config.toml
model = "audio captioner"
dataset = "synthesized solo parts of chorales (CocoChorales)"
train_examples = 39062
gain_aug_db = 6
time_shift_ms = 50
n_mels = 64
hop_length = 160
input = "log_mel"
spec_augment = true
win_length = 400
tokenizer = "char"
vocab_size = 32
encoder_arch = "crnn"
encoder_norm = "batchnorm"
encoder_activation = "mish"
encoder_depths = [1, 1, 1]
encoder_kernel_size = 3
encoder_stem = "single"
encoder_widths = [96, 96, 96]
encoder_rnn_width = 128
encoder_rnn = "gru"
encoder_bidirectional = true
encoder_rnn_residual = true
encoder_rnn_layers = 5
fusion = "prefix"
decoder_width = 256
decoder_layers = 6
decoder_norm = "rmsnorm"
decoder_norm_position = "pre"
decoder_activation = "gelu"
decoder_mlp_ratio = 2
decoder_head_dim = 16
decoder_fused_qkv = true
decoder_bias = "all"
decoder_qk_norm = false
decoder_layer_scale_init = 0.1
decoder_parallel_block = false
decoder_inner_norm = false
decoder_positions = "learned"
decoder_prefix_bidirectional = false
decoder_connector = "mlp"
decoder_tie_embeddings = true
residual_init = "zero_last"
optimizer = "soap"
beta2 = 0.99
learning_rate = 0.0015
beta1 = 0.9
shampoo_beta = 0.99
eps = 1e-08
precondition_frequency = 25
max_precond_dim = 512
one_sided = true
adamw_lr_other_params = 0.0015
max_grad_norm = 0.5
l1_shrink = 0.03
max_steps = 3200
batch_size = 48
epochs = 3.9
lr_schedule = "cosine_restarts"
final_lr_fraction = 0.05
warmup_steps = 160
weight_decay = 0.4
adamw_weight_decay_other_params = 0
Rows from block 2 of the text decoder of a small audio captioner, named by matrix and row number. Rows with one number belong to one neuron. Each number is 128 + 32 x the weight over its row's rms, rounded and kept within 0 to 255. All counts start at 0. Numbers have three digits each. After the name is the row's rms in percent of the matrix's.
After each neuron's rows are labels from the 100 texts, of 14976, where the neuron reaches its highest value: "tokens" is the input token at the peak. Only what is clearly more common there than usual is listed. The data: synthesized solo parts of chorales (CocoChorales).
# fc1: MLP up (decoder.blocks.2.mlp.fc1.weight, 512x256), inputs 0-127
# fc2: MLP down (decoder.blocks.2.mlp.fc2.weight, 256x512, transposed), outputs 0-127

fc1.420 102:027129128084127123126097123094123133142126128105134128128127125131107126130145118128145124128167224182119142187128117128127131122132066044133180201126130219132172073128132132102047121076131136077127135048141127114128124128129115118159135148146129196158121125143142128127129125232128148126111133171183129129103131111129128127130035112114216127127128130081134127096123128127127127126129
fc2.420 108:211129118128114121148126129255130125254126131128131194128118193115131128145130130128128136021082135128126096126122120127215131105129131132177133128165134142119100114127133194122143150150150143132234134127133128115133125147129128136124099123049149108128124134128127156112128001093118208128127117116128135127128127126129127126126129127129122131119125121130181148125137126143097120128133
tokens: "a"; "e"

fc1.369 078:130111128137115157130121128121092144136125000100163110156128128133114160132043149115146113228168127127128129120128063128132129141137131179128031123083119127042123127128139136131151129132085163126127127113138126129139202129133133129131132128121185146183133127129118124151128155127133165129222126133122127255183127118127126027192128085089136123122132135130126130124198120128126148133092
fc2.369 061:131129198126130129130124129166131114102117255117132129130116147159128125159132135112121128041126128169130101132136138107132132132112136073166107074136129110128114130130129128127129126039148162125125135128142121127122133116115132127121133152133131137074135120131144136128135126122130126133123085135081113106136130127124120132163102067200128111120126134130133136123086123129126125119167
tokens: "4"

fc1.111 050:133131123132133191131126106124121126125141127092173129128112129130103157121031126151130119134115123124127118106133129112119151126118129126123196128108141135126134117128112159052126134127221148128066144131085126142126090152190130124067117147119216121129159120127130129127123127187000120115131131209137147128190128114134092126126130108184127000134089098126114133126111224044156121140125
fc2.111 065:129133111128123007099128132108127128130141140129112112153139128110153095123126131103127124131124130144127174131080124145117101164126125174104126145122127210127154153125135123244131123136100121149151123140148136122137129130121136154129156125128113246189116124178117127133129139064174147123142135058133121125027121127132126081123132118102137255126180123138201135175105130236092127149127
tokens: "a"

fc1.133 113:145128128123193128222125096121057142125180130121128140255156121129128118119126139129151150151138203129125128108091127128136194123117129114034148129125212126131154168127129212167128075128128178125000127131129131129138132107128141040128136136126137239197133127129142128187093128056131128106130098129129134129153130152127128127133116129130138128124093173104128116117119106121150152130124
fc2.133 113:138127123129118126127129134133120134130069121128126125130127231133146105126130134132127129125127134126125105118066066125182093133128123150134080120135137231126118134130125184130140121126110167115156093060126146127125128136126133149091106121121065128079131137147125087132124047114130136149124132103132084129096126148130128124135210129130128117129127115128139139113130142120110131132127
tokens: "a"; "f"

fc1.441 109:166138128129234131128174128102111127125146110018070125222114127145097127127117137162234125165122130119125103121115132133131132111128136129102154128100158092130172136130130107110155034109130132119000134127124129130136180130225142127111132128131154140197125122142165128134128131124120125131133132127186128136129154099126126128135126121114192120136129129120084171110128122128128122128129
fc2.441 106:128126138129089013140129128184128137105073128128129131125120166130196128129130145125062128016112127136126110124127001130124128124129119208136121128124134255128107132127131147136134140148126154131221120127127122123128123157020138125126129126059126167130129126132127113132055101034115133127120111128086134128093127157130125117132127125129128125118128116125162142129121128129124128168119
tokens: "a"

fc1.165 089:152141090061089167116205128131010157130135096116117139170119126134127118130134199121117125109140142114118132130128127123206132132218133104024149122128129165148124131133162105128129128111131115036133131144128128117128129124124127125142188122126125131139132126126164130149129136128128129128138129117115170127121133130116107133148113118123148117107176251082129140084148109141145129125130
fc2.165 116:129118128144229095133135126131166162149052125127128130106110057128165180117140070128213128088137121127128128119133159123126132132161129127124148212128136200163106128129129139129135056088079144125128107081127115128128129134145130128128077130105127162148124123112126092208149092129129135060140127110099134130167130131117116128136130177057118113133135121134129099120161128194125129196139
tokens: "a"

fc1.465 105:120122129128135128095125086132073120144134127121129125129128054123134133119130128127119131159171129128130135159125000128127129087127127109131133133124153130129108121128134114127106171213133047126140142064128127074130095162128255119129128128085138129184064130106132126129130119130135181160128185156129125128105126127126131111136123107113131128125151129128072123080180114127118129121085
fc2.465 090:137132170127144128128130154142237048125159130126129131127128136118102124151127119124129130123062115121135137129138172126133128129122148075154126114149123102095127133137129135101123127115127210122120122128135114122127125119130126129127145131146111119125116125124135127063133117147127126126137057123103149125147131102130128117128128103128119211130128142130125170123092123129125106116133
tokens: "4"

fc1.305 099:126129147122133119152132156066126132184078129124152070135091032156104176093110136209170160190149126125160117113139139128186165106127140094125190204129136121129131151127114162063129033155129088128023084093123102127211157214126129123129200110166131108128129105126118129129127102143117127115145174131194074090124128119162119122098125129118207129209128100152143127128158125143072127115142
fc2.305 105:126128129132128130141126123255132128121160133129125143132128197128255109132128128126134139102126122135127143124130021126100129135146113126131122132127118132118126128127126130128131153134127132175255137127134132142128128136125133129129130131126079098129113126130132103124129129084115138130130117129128124155085127147142129107129092109137135137123131172126151127130119128136126127128132
tokens: "a"