{
  "dataset": "synthesized solo parts of chorales (CocoChorales)",
  "decoder_prefix_bidirectional": false,
  "one_sided": true,
  "steps": 3200,
  "epochs": 3.9
}
Rows from block 3 of the text decoder of a small audio captioner, named by matrix and row number. Rows with one number belong to one neuron. Each number is 128 + 24 x the weight over its row's rms, rounded and kept within 0 to 255. All counts start at 0.
After each neuron's rows are labels from the 100 texts, of 14976, where the neuron reaches its highest value: "tokens" is the input token at the peak. Only what is clearly more common there than usual is listed. The data: synthesized solo parts of chorales (CocoChorales).
# fc1: MLP up (decoder.blocks.3.mlp.fc1.weight, 512x256), inputs 192-255
# fc2: MLP down (decoder.blocks.3.mlp.fc2.weight, 256x512, transposed), outputs 192-255

fc1.431 [135 139 137  32 141 141 131 127 128 129 143 121 127 129 128 128 125 127 140 118 125 102 135 126 138 107  51 142  88 129 124 151 127 132 129  98 127 130 133 128 136 133 148 124 114 101 111 125  92 127 162 206 106  99 133 148 128  68 127 128 130 130 129 137]
fc2.431 [133 146 129 127 116  85 126 128  94 132 128 119 130 125 133  94  91 156 127 127 105 177 113 131 161 127 131 129 143 135 133 127 128 123 125 131 122 119  39 147 127 126 112 129 130 136 129 114 156 106 129 129 125 134 127 129 140 131 117 131 129 104 143 131]
tokens: "4"; "l"

fc1.456 [135 156 120 127 158 121  98 131 127 148 129 126 125 128 154 123 128 126 129 153 130 134  54 110 128 127 140 129 128 145 134 135 112 117 127 125 130 128  78 129 143 126 129 126 128 181 141 129  66 138 132 109 148 129 132 129 102 147 116 128 129 167  99 135]
fc2.456 [  8  98 146 116 104 122 148 123 126 130 115 135 120 123 129 133 168 127 129  88 135 125 170 124 126 130 134 107 126 119 144 140 159 150 137 135 122 130 168 123 135 130 125  73 125  19 125  83 147 134 122 134 129 130 139 131 134 106 127 129 127 101 245 116]
tokens: "n"

fc1.501 [129 133 132 121 130 116 128 125 127 171 133 109 119 177 127 127 133 169 147 136 110 128 128 131 129 111 100  81 127 120 125 131 129 126 124 126 138 129 112 117 128 129 131 124 128 103 127 129 128 128 128 127 127 141 125  90 125 167 121 176 135 221 126 138]
fc2.501 [ 57 107 130 134  94 127 133  83 130  94 124 129 126 129 175 127 142 125 127 121 123 126 128 130 122 169 144 123 121 136 124 121 128 140 130 117  63 126 168 120  85 129 127 126 115 128 128 102 114 134 125 118 124 150 129 129  98 106 134 128 114 129 162 183]
tokens: "n"

fc1.257 [121 131 134 128 128 128  93 129  89 182 148 151 130 138 128 161 124 100 139 121 119 134 118 126 173 129 130 130 153 125   7 125 126 127 128 132 163 211 115  99 128 121 157 135 125 133 134 129 119 161 127 184 165 127   0 128 146 129 116 129 132 133 129 147]
fc2.257 [123 127 144  90 128 123 132  65 135 127 125 126 130 151  92 126 119 122 122 126 128 123 124 127 130 130 127 101 125 129 252 133 159 146 145 131 128  96 130 134 119 113 112 181 119 111 150 115 117 127 127  27 113 129 255 119 123 126 131 119 129 123 135 126]
tokens: " "; "t"

fc1.417 [ 91 216 127 123 132 101 111 130 130 159 131 128 137 165 124 128 124 128  98 126  94  87 131  95 105 128 129 127 128 120 124 132 111 129 117 127 125 149 113 117 128 129 117 122 125 160 122 107 102 126 125 127 125 131 130 123 127 165 149 165 130 139 125 128]
fc2.417 [129  60 129 118 130 117 124 124 121 131 121 115 135 131 130  98 178 108 158 128 129 198 116 210 145 119 152 128 126 127 125 121 143 143 143 127 125 131 128 133 134 104 158 123 102  56 132 117 137 110 131 137 128 123 127 122 128 100 133 128 121 120 137 130]
tokens: "n"

fc1.23 [126 153 120 161 127 102 111 128 130 133 135 134 130 118 128 122 110 125 126 127  98 129 133 132 126 129 128 127 135 131 124 129 128 132 128 134 117 124 127 179 132 111 132 131 129 117  85 127 127 105 142 174 128 145 131 216 162 106  88 143 137 105 170 153]
fc2.23 [128 117 150 143 125 128 137 132 125 115 125 129 128 140 129 131 137 128 138 130 153 126 115 127 132 124 126 133 131 122   7 128  90 127 125 129 174 158 128 123 130 120 142 140 108 136 128 126 129 127 124 126 135 141  82 127 126 134 127 130 130 139 128 131]
tokens: " "

fc1.161 [154 131 113 180 115 130 150 125  84 126  96 184 133 118 130 133 127 129 128 116 132 156  66  90 129 134 129 135 128 137 126 148 129 127 128 122 132 114 131 188 152 185 128 127 142 104 137 134 115 125 131 123 128 122 152 126 112 128 127 148  57 122 193 113]
fc2.161 [127 130 131 123 131 141 125 126 122 128 120 128 134 128 107 128 124 126 129 132 124 113 114 190 113 127 149  88 127 125 110 125 104 130 129 126 120 136 126 128 131 126 135 124 119 128 120 132 191  23 107 124 122 128  68 128 192 132 126 119 127 128 115 116]
tokens: "e"; "h"

fc1.121 [129 127 123 121 133 128 144 123 217 137 120  74 125 142 112 127 128 128 130 127 118 127 123 124 123 129 116 125 127 128 128 132 127 128 114 127 121 138 127 129 139 213  29 124 163 127 138 129  72 127 111 153 129 128 128 126  96 185 127 146 214 148 135 142]
fc2.121 [131 130 135 130 103 126 121 128 123 115 121 132 127  70 152 127 150 129 150 124 115 142 123 231 128 126 131 124  97 130 115 137 130 129 128 125 113 125 125  72 112 101 170 116 129 116 152 128 137 128 142 239  83 130 122 130 123  35 128 127 119 127 130 130]
tokens: "n"

fc1.15 [129 143 116 118 135 126  66 120 119 122 134  98 121 159 126 124 126 116 131 119 130 137 103 128 136 128 132 129 128 128 134 123 141 124 168 129 125 155 120 114 127 153 125 147 135  70 130 150 121 133 132 125 137 128   0 127 214 149 126 166 167 174 119 143]
fc2.15 [136 110 143  83  90 126 153  82 132 188 125 130 112 131  97 132 120 118 126 142 103 128  95 126 136 141 126  86 121 142 119 134 111 132 127 130 130 127 119 147  92  71 128 157 121 130 207 119 127 128 126 125 117 101 255 125 119 122 127 126 128 126 134 135]
tokens: " "; "n"; "<end>"

fc1.283 [142 126 192 148 126 138 129 133 115 119 132 123 131 119 129 126 138 130 126 127 153 134 126 144 154 135 128 120 134 113 131 129 125 128 128 127 153 128 116 146 127  88 119 139 128 129 128 138 147  44 130 141 128 128 111 124  97 137 127 125 124 130 129 134]
fc2.283 [132 154 119 126  94 126  76  73 131 113 125 133 129 183 113 140 126 115 127 122 125 126 169 127 135 129 132 126 107 127 140 156 209 127 158 131 147 139 129 148 133 139 138 140  56 124 120 126 111 153 127   0 130 141 138 130 139 128 125 123 128 129 123 129]
tokens: "t"

fc1.467 [129 128  94 126 132 130 156 130 149 129 110  77 142  31 128 131 127 132 112 137 128 131  62 128 144 128 144 127 143 130 131 127 129 130  76 128 138 128 129 128 131  54 159 126 128 131 130 139 114 131 131 124 138 112 127 125 132 128 122 126 129 119 124 120]
fc2.467 [117 128 150 130 127 129 127 135 128 130 145 126 126 150  89 125 118 134 114 131 129  43 128 131 127 124  38 130 125 131 152 131 124 121 129 128  84 125 130 133 129 131  54 119 129 134 131 126 131  72 128 131 131 134 124 129 128 122 133 124 130 128 129 121]
tokens: "4"; "2"

fc1.504 [143  65 130 127 108 127 123 128 110 129 125 106 134 112 126 119 142 123 135 116 139 142 128 145 174 133 129 151 124 119 134 135 128  96 109 113  80  42 126 130 124  98 128 106 121 107 127 139 130 128 146 120 119 129 126 128 128 133 128 113  85 105 125 115]
fc2.504 [134 135 125 130 128 127 136  95 116 121 113 127 126 140 128 137 151 110  64 148 124 125 127 103 143 124 124 115 127 124 118 129 130 126 128 132 238 186 123 148 148 139 137 129 123 134 126 142 127 130 136 130 126 128 115 128 128 114 121 132 129 127 115 175]
tokens: "e"

fc1.0 [127 130  78 126 139 129 153 105 150 115 124  99 131 122 124 128 119  88 117 126 126 123 141 131 119 128 110 152 150 194 131 188 133 128  89 116 137 128 128 132 128 128 127 127 129 123 123 126 128 120 129 127 121 125 130 132 119 129 129 128 128 125 130 136]
fc2.0 [162 126 139 121 128 130 116 114 128 128 195 128 127 122  98 130  72 130 135 127 123 130 129 128 125 127 110 161 127 130 142 124 101 125 129 129 120 130 128 122 128 133 129 125 110 135 128 130 111  36 113 162 128 130 133 130 236 133 128 131 128 127 128 129]
tokens: "4"; "3"

fc1.381 [128 134 127 131 131 129 119 130 126 131 123 123 126 136 130 128 170 110 135  68 126 114 128 132  96 126 115 167  72  47 122 124 130  89 122  89 107 131 126 148 126 128  93 116 122 125 160 123 128 131 125 119 126 129 125 129 107  94 126 138 131 139 129 139]
fc2.381 [111 135 150 114 122 139  73 133 127 130 172 129 133 150 114 120 102 142 118 125 128 126 130 117 130 127 132 114 130 145 139 128 122 178 137 134 113 122 128 134  88 136 129 132  89 180 128 129 126 121 180 142 118 129 154 128 186 124  99 130 113  83 125 128]
tokens: "4"

fc1.389 [129 126 123 230 122 136 133 127 100 125 104 130 129 127 185 115 141 127 117 112 128 129  74 128 128 129 128 127 127 127 139 131 130 120 167 128 109 119 101 205 128 128 128 126 162 120 128 115 133 128  95 129 122 128 163 127 137 168 129 127  82 110 182 107]
fc2.389 [236 165 128 135 123 140 162 159 128 126 129 134 126 129 125 131 127 128 126 137 126 103 127 127 124 115 128 114 127 122  88 129  56 119 133 112 161 135 124 118 111 122 130 128 128 130 126 139 135 130 138 130 125 130  86 131 109  89 128 128 153 155 115 130]
tokens: "e"

fc1.266 [126 139 134 141 135 117 126 127 140 129 132 117 162 128 123 124 111 108 125 138  58 111 126 130 126 131 126 128 143 132 127 124 128 139 125 138 128 126 164 160 132 100 162 144 127  98 127 129 136 127 140 127 128 129 130 133 168 129  96 162 182 127 186 169]
fc2.266 [135 117 123 164 122 133 129 133 124 126 127 130 127 148 139 128 131 130 137 128 162 146 105 128 128 101 132 130 128 124  66 123 109 120 126 123 134 132 127  75 132 112 150 126 126 117 128 108   0  26 129 235 129 136 105 127 126 139 127 137 130 122 134 149]
tokens: " "; "u"

fc1.435 [182 159 127 120 140 128 127  83 125 128 199 123  95  61 119 134 129 136 128 128 131 128 125 128 126 168 124 142 133 131 105 133 130 135 142 125 131 128 109 128 143 150 138  97 123 123 128 128 101 143 141  80 146 129 130 147  20 133 119 133 128 132 128 159]
fc2.435 [ 29 129 134 127  90 142 135 165 105 111 104 150 130 120 134 127 135 130 122 106  83 128 140 181 126 128 146 122 123 124 120 132 131 124 137 130 112 120 124 123 105 128 130 197  99 128 153 148 138 123 137 191 127 127 122 130 185 128 130 132 126  95 134 124]
tokens: "4"

fc1.97 [119 133 112 126 131 128 137  86 125 112 126 133 175 125 128 135 126  37 119 129 127 115 127 137 129 135 138 140 147 128 124 130 141 133 116 124 131 220 134 128 136 132 140 128 129 106 138 127 126 128 125 124 115 169 138 162 117 116 121 128 111 118 157 128]
fc2.97 [127 126 166 125 109 130 124 136 124 123 128 130 126 140 128 135  13 128 126 126 127 123 122 120 127 134 125 158 128 134 130 142 128 121 127 125 125  59 128 141 144 131 131 123 123 135 104 131  95   0 126 128 129 132 131 128 225 130 126 131 129 133 128 128]
tokens: "4"

fc1.299 [120 130  94 110 135 128 136 160 112 192 131 128 173 143 126 130 115  64 128 127 133  87 135 133 132 155 132 132 144 131 125 122 128 132 121 117 128 128 127 112 137 130 134 124 124 129 192 130 112 136 113 128 143 127 127 231 127 158  63 127 137 155 113 130]
fc2.299 [ 99 134 186 121 103 133 129  67 124 128 123 137 117 126 206 129 126 131 117 124 127 132 134 122 102 128 148 156 113 143 129 126 130 126 133 129 107 128 126 147 117 124 125 121 124 118  85 123 129 113 119 132 128 138 169 128 125 128 144 129 127 120 140 116]
tokens: "n"

fc1.261 [126 138 133 134 152 120 131 151 158 128 126 126 127 128 126 125 108 126 181 140 131 130 108 127 142 135 129 129 127 127  93 124 124 127 152 119 141 162 126 122 139 110 128 128 128 114 128 129 139 140 132 104 136 122 113 124 110 125 122 131 115 137 127 119]
fc2.261 [109 121 137 126 121 118 123  64 119 130 120 137 129 153 104 128 133 126 104 128 122 126 125 126 129 130 110  79 127 130 206 134 135 132 123 132 128 114 129 152 129 134 131 129 115 131 130 119 100 133 122 112 116 134 140 125 153 119 134 119 128 130 139 134]
tokens: " "; "r"

fc1.239 [129 129 116  99 108 144 131 126 147 126  89 127 124 126 128 121 128 128 127 127 123 131 129  85 128 125 123 127 125 101 120 201 128 128 131  99 106 179 128 130  85 145 112 113 133 140 120 130 179 129  76 128 126 136 143 167 143 138 132 129 125 129 137 128]
fc2.239 [150 151 162 127 132 103 129 129 128 126 130 142 134 131 124 131 175 128 132 123 150 134 127 133 124 132 166 126 105 131  86 123 121 128 133 130 129 129 125 136 124  97 128 127 127 120 122 132 133 128 128 123 129 151 120 128 116 120 111 129 127 129 113 131]
tokens: " "

fc1.350 [125 130   1 122 133 106 128  89 141 126 124 131 128 127 127 129 126  73 128 107 131 127 127 130 128 139 132 138 133 131 141 211 133  91 123  80 127 128 129 126 127 129 128  92 129 126 128 127 124 131  85 132 129 131 137 128 128  85 128 128 140 128 129 127]
fc2.350 [135 126 250 128  91 123 119 145 128  89 136 139 126 129 129 132  90 130 158 127 126 136 128 132 127 127 127 144 129 136 133 128  71 136 123 126 121 133 117 126 128 135 129 116 128 191 128 124 130 118 129 165 128 136 129 137 203 130 124 154 128 140 144 141]
tokens: "n"