Weights of a small audio captioner.
Model: decoder width 256, decoder layers 6.
Training: soap at rate 0.0015, 3200 steps, batches of 48.
Data: trained on synthesized solo parts of chorales (CocoChorales), 3.9 epochs.
Rows from block 2 of the audio encoder of a small audio captioner, named by matrix and row number. Each number is 128 + 32 x the weight over its row's rms, rounded and kept within 0 to 255. All counts start at 0. Numbers have three digits each.
Before each channel's rows are labels from the 100 clips, of 14976, where the channel reaches its highest value: "strongest on" is what is common among them. Only what is clearly more common there than usual is listed. The data: synthesized solo parts of chorales (CocoChorales).
# conv: width-3 conv, stride 2 (encoder.blocks.2.conv.weight, 96x96x3, each kernel summed), inputs 0-31

strongest on: note B3; cello; note A#3
conv.82:139139136128129123113144118143163216129083128128160113098116129153140136102034122127139145129135

strongest on: note C#5; oboe; note B4; note C5
conv.2:114120181162129125087136170088123133165120097136123119125134145125124126126129136042113114121118

strongest on: note D4; tuba; note D#4; instrument: bassoon
conv.89:144110151076147148107135153125155136152109140124161083160070135127127124157156120151123111158109

strongest on: note C4; tuba; trombone
conv.29:135131106219139146116140159125149131172210165130145131137159140135137128174137155086136134136123

strongest on: bassoon; note A#3; note C4; note D4
conv.86:004097007177171125142121134125128153170120153106255144121123126103107148129131129133142154107162

strongest on: note D#5; violin; note C#5
conv.51:119147137122117143134164105152101145125136147130128121128132128137100096137186127059127126133129

strongest on: horn
conv.74:139139121142121162140125090121216134128163178128087153126135117124086103152126140127091139176212

strongest on: note C4; tuba; note B3
conv.68:091125125126097132148123121197127128121217130058079130123206126130127126147130137116162102142134

strongest on: note G#3; tuba; cello
conv.20:144157149133138096095122119127128216125130130117142128122151092131127115134124000131113124157151

strongest on: note D#4; note A#3; cello; note D4
conv.55:143128135122069224126240128126130138127085122119134126130115109160141129128147145133122106110128

strongest on: tuba; note D3; note A3; note D#3
conv.59:175131126127132224118129128130142147134139130130200135143131142138136141097132129161121134174129

strongest on: note C5; oboe; clarinet; note A#4
conv.8:133148133103146156130154168168137136174130128133133136191153149193129128179168140166125149137155

strongest on: clarinet; note D#4; note F4; note D4
conv.22:126135074144128124143099113131131126157130131134109129123123138122032102131135130185135145132147

strongest on: viola; note E4; note G4
conv.63:175129143254124127155126122128127132127109129121110149125128157154079130114114130124115128123127

strongest on: note F3; cello; note A#3; note G3
conv.16:155121170126181110091074133136149187181122142123157080118081128144132125117131114148144189194126

strongest on: note F#4; violin; horn
conv.83:124137126128097182155120147130120140187137102152188149120136115130148186123050172167110202216159

strongest on: note C#4; bassoon; viola
conv.24:123127117135195143139172127138128126098111113126130119132122113167109110189179129127125137126120

strongest on: note F3; cello; note A#3; note G3
conv.32:130136166129163065119128128130130135187089138105153091123104139126110129209194097123117125135135

strongest on: note G5; violin
conv.66:133122173123191139129121151128167130137160117177190127151016211126129151126083197103118139131139

strongest on: note D5; trumpet; note C5
conv.75:161134129128177080128091177135129130128129162094154125120145120117131122136130127148150126139150

strongest on: note E3; bassoon; note B3; note A3
conv.4:127123086097148099129190119119133130138121131127181131100095128127115126146159127129096128196130

strongest on: note D5; violin; note C5
conv.81:129117103133110156138078133133147132124142124148183168196184090130155135138127159237137195141156

strongest on: violin; note C#5; note G5; note D5
conv.69:124123130016128128146127081129152153146128152116130143145128164193135171131145137127074157131255

strongest on: note D4; cello; note C#4; trombone
conv.37:197074161129152135166127131160128145111196106110208086150162127142139104130131164148156173128093

strongest on: note E4; viola
conv.70:102131119116130151144224114150118143112111103104129028111099155217123127131210124105131133130149

strongest on: note G#5; violin; note F#5; note G5
conv.41:121131123127123123124168129144125167130116129148125157124145102121141069118132015124125127126115

strongest on: note D4; bassoon; note C#4
conv.62:100148083128091146119130110125128126127135137059179103129069103120121117151118233125099125173135

strongest on: note G4; note F4; viola; cello
conv.47:130100147118128127117089135124078168125134119101128140074138137132113106143130178114154132067090

strongest on: note F#5; violin; note E5; note F5
conv.13:143131140119138201127153145131128132113114123165160150142126128129132146146133140154130008151131

strongest on: note G4; note C5; violin; cello
conv.28:088154114131128141128110124242132130166132122095124151124040128129099133133127168126131118138147

strongest on: violin; note G#5; note G5; note A#5
conv.64:170254145128141145148115128143126149145127118255128172170145134118128132075116150131112133072160

strongest on: note D5; violin; note C5
conv.76:126152047127120145129143126150129102122096127159123159131158131124128121119119189142127151119095

strongest on: cello; note C4; note A#3
conv.6:129131127135168122099097117166127070122144131116121117122172127125115121135111055126153084127125

strongest on: note F5; trumpet; note D#5
conv.58:136124122136101107183136170129156123249118128104092125151107162115120205151122144135130227121124

strongest on: note D#5; violin; note F5; note C#5
conv.1:130088130128131156112117154121131190124133124129135161130132105135131208111128132135174109128130

strongest on: note F5; violin; note D#5
conv.11:130128207123191078207133124137130149176134130132129101131129152130124123126121129125131227128130

strongest on: violin; note F#4; note F#5
conv.90:129175132108115166132134126129115175124091131131145168110126114128126145095130171120125107221171

strongest on: note A#3; cello; note A3
conv.34:129199140077127124122115105133174147121136129129124114130134127059147103132131129140151099156132

strongest on: note C4; note F4; bassoon
conv.15:141150125147119107210127135122128082230182126137120116128227127127118126147132125133158215090135

strongest on: note C4; cello; tuba; note A3
conv.88:115204153186108136093131132088126133126136135135116152095151128125164117127124127124123113116073

strongest on: trumpet; note F5; note F#5; note D#5
conv.43:119126126122130122167114190173128123189134127164133132134123149148126179134095156131134162107130

strongest on: note A#5; violin; note G#5; note G5
conv.79:151209161195172116177164126126131107097131132122169057126123181224124121125144111099127127136146

strongest on: note E5; violin; note F#5; note D5
conv.9:160114151123202092121151138127145166135098166139158093129093255100111156095101126119120126117204

strongest on: note D5; violin; note C5
conv.26:166201102141115127136137133129128107071128156153126128165143113181124105134125135221139144116134

strongest on: note F#4; trombone; note G#4; note F4
conv.19:059165122176124138129144195120110140137129172150137121120126135128131190142129161126178124107091

strongest on: note C4; note G#5; violin; tuba
conv.61:111145129124123163127125128129129194130140152170138152130178125116144057127131137046172130125127

strongest on: horn; note G4; note D4; note E4
conv.44:127132129139124150165155128210153136131180127116128106171146131156161146130131137129139140173128

strongest on: note A#4; horn
conv.33:157154152174137114128123145132133116120050147127131095127114124244107130140126114130133134125118

strongest on: note G#5; instrument: violin; note G#3; cello
conv.0:134208162126125057151115136125122197135145128170106129207128133128125110125121127088136134127128

strongest on: bassoon; note G3; note A3
conv.30:133133120167169126127102061130128132118124205128147111105122128129129130135107123097108101173120

strongest on: tuba; note F3; note G3; note C4
conv.48:143133167120142114130103094182176132126116130106071056121102112132121113097071058102125097126130

strongest on: clarinet; note D#4; note F4
conv.25:090064094129090150133138128127124100118119121108129118086118110228029121105187121113123137133121

strongest on: cello; note G#3; note A#3; note A3
conv.17:126119128210136124154137133226135135141130122117126128132123130172127142141140172130148136134134

strongest on: note A5; violin; note G5
conv.40:138144164125131128102089119136121132128137157128199087127190127124127130134139127160152121204101

strongest on: note E4; clarinet
conv.50:133126132127127140218205135139163245130117114113137117059135102194173176080139147111164188134142

strongest on: cello
conv.31:128150093153070129121122129225139117137123098123088064123127122136127129131123126122129127125141

strongest on: note F#3; cello; note G#3
conv.56:126150122130125118216120061127128190089127133011123128087154106141175115131106152130188179184124

strongest on: note C4; bassoon
conv.7:136081123128102128140160129130165168187196119125157130133201145126124168149159127104214129114128

strongest on: note G4; note A4; note F4; trumpet
conv.93:129155087049126130149128182220147086161131108153115126129134141129129185126126163143162169128141

strongest on: cello; note G#3; note A3; note A#3
conv.80:146161145128120087101165115097132157135099111133100123054122078129153059142151030150137091136132

strongest on: tuba; note G3; note F#3; note G#3
conv.18:111130118116104130127126142142134004127139140190136127193110126143128129138136228126123125130126

strongest on: cello; note A3; note C#4; note G#3
conv.35:127183129154142131131128130222129130133127097129133110127128129124129147129129088140124159119118

strongest on: horn; note C#5; note B4; note C5
conv.21:126139142133126161130095137131131138167093081128123125128037128120085147255177128147128116093128

strongest on: cello; note C#4; note D5; note C5
conv.72:097124105127162127107091155215148102108159226120140076145080097080135169148137132073106133132109

strongest on: trumpet; note D#5; instrument: flute; note A5
conv.77:129161100150100133128125143119131156143131126150116132126129129132131137125124149127100167108034

strongest on: note B3; tuba
conv.23:185098145139148127121126098130154143102145181110116096109145000129134104122105128122146122168121

strongest on: note F#3; cello; note G#3
conv.92:235153132131130110118179160129136124137106144093101102120100211109128114070101119128133093107117

strongest on: note A#3; instrument: cello; double bass
conv.39:133132145163154128144145089127131107114142019128123133130137125127136104127110134132109129130171

strongest on: horn; note B4; note A4; note C#5
conv.5:130129115150133127119125146129166225219123118113151141130120186097124224213138196130129087107130

strongest on: tuba; cello; note F#3; note D#3
conv.38:170132175103128130050133131173133114076093131189133075124113125142141159122129118133106077118135

strongest on: note G#4; viola
conv.45:145122145140107249177135139173121197130148118052029132108117141156141129126176142152136104196128

strongest on: note G3; bassoon; note A3; note C4
conv.14:130088140176166097157128126127128109166140182082189128129141131115087112170129123045127133133131

strongest on: note E4; viola; note F#4
conv.57:155127108132168144143141016200166107107119137117139056132124232136131128089173127100128084122120

strongest on: note A#5; violin; note G4; note G5
conv.46:138136130127128198079127130133127089116204130129179137149147132134117088147131252154130128143102

strongest on: cello; note G#3; note B3; note A3
conv.78:131168124177125129135135125203137143116129104127129116159101128124127127129131128097127107130129

strongest on: note D5; horn; note C5; violin
conv.87:136134114126133119118120127133130080101130146136222128194134095141121110174127113181123132126127

strongest on: trumpet; note F5; note F4; trombone
conv.95:127106113214164111104129232137115130125114124128119122104122071128168125134110127115214124134110

strongest on: oboe; note G4; note D5; note A4
conv.12:129107085205132120134129184141131129124125136128109129135141170158130140176159176142156128081086

strongest on: note C5; violin; note A#4; note C#5
conv.52:167106134000118128100142129181139124164121100133133134168133167140102160137137113182121140124129

strongest on: oboe; note B4; note F#4
conv.53:143116116251134160141098189130121172124135048118124150108137119136155126139112138119188128138126

strongest on: note A4; clarinet; horn; note G4
conv.49:137183137137085130155144142094088070135120099131112128140124091156123131127158129174098247127110

strongest on: viola; note E4; note G4; oboe
conv.42:127138105255114137190152128132139137125126131130117129128127137112129131146142152126136129157137

strongest on: note D#5; violin; clarinet
conv.94:053086046134128130169140063171143127160136187123119149126186158124093129129131120113127122122117

strongest on: clarinet; note D#4; note D4; note F4
conv.67:129116105127124122108099122156133126128129129151130093135129146191100121150140127146127109181128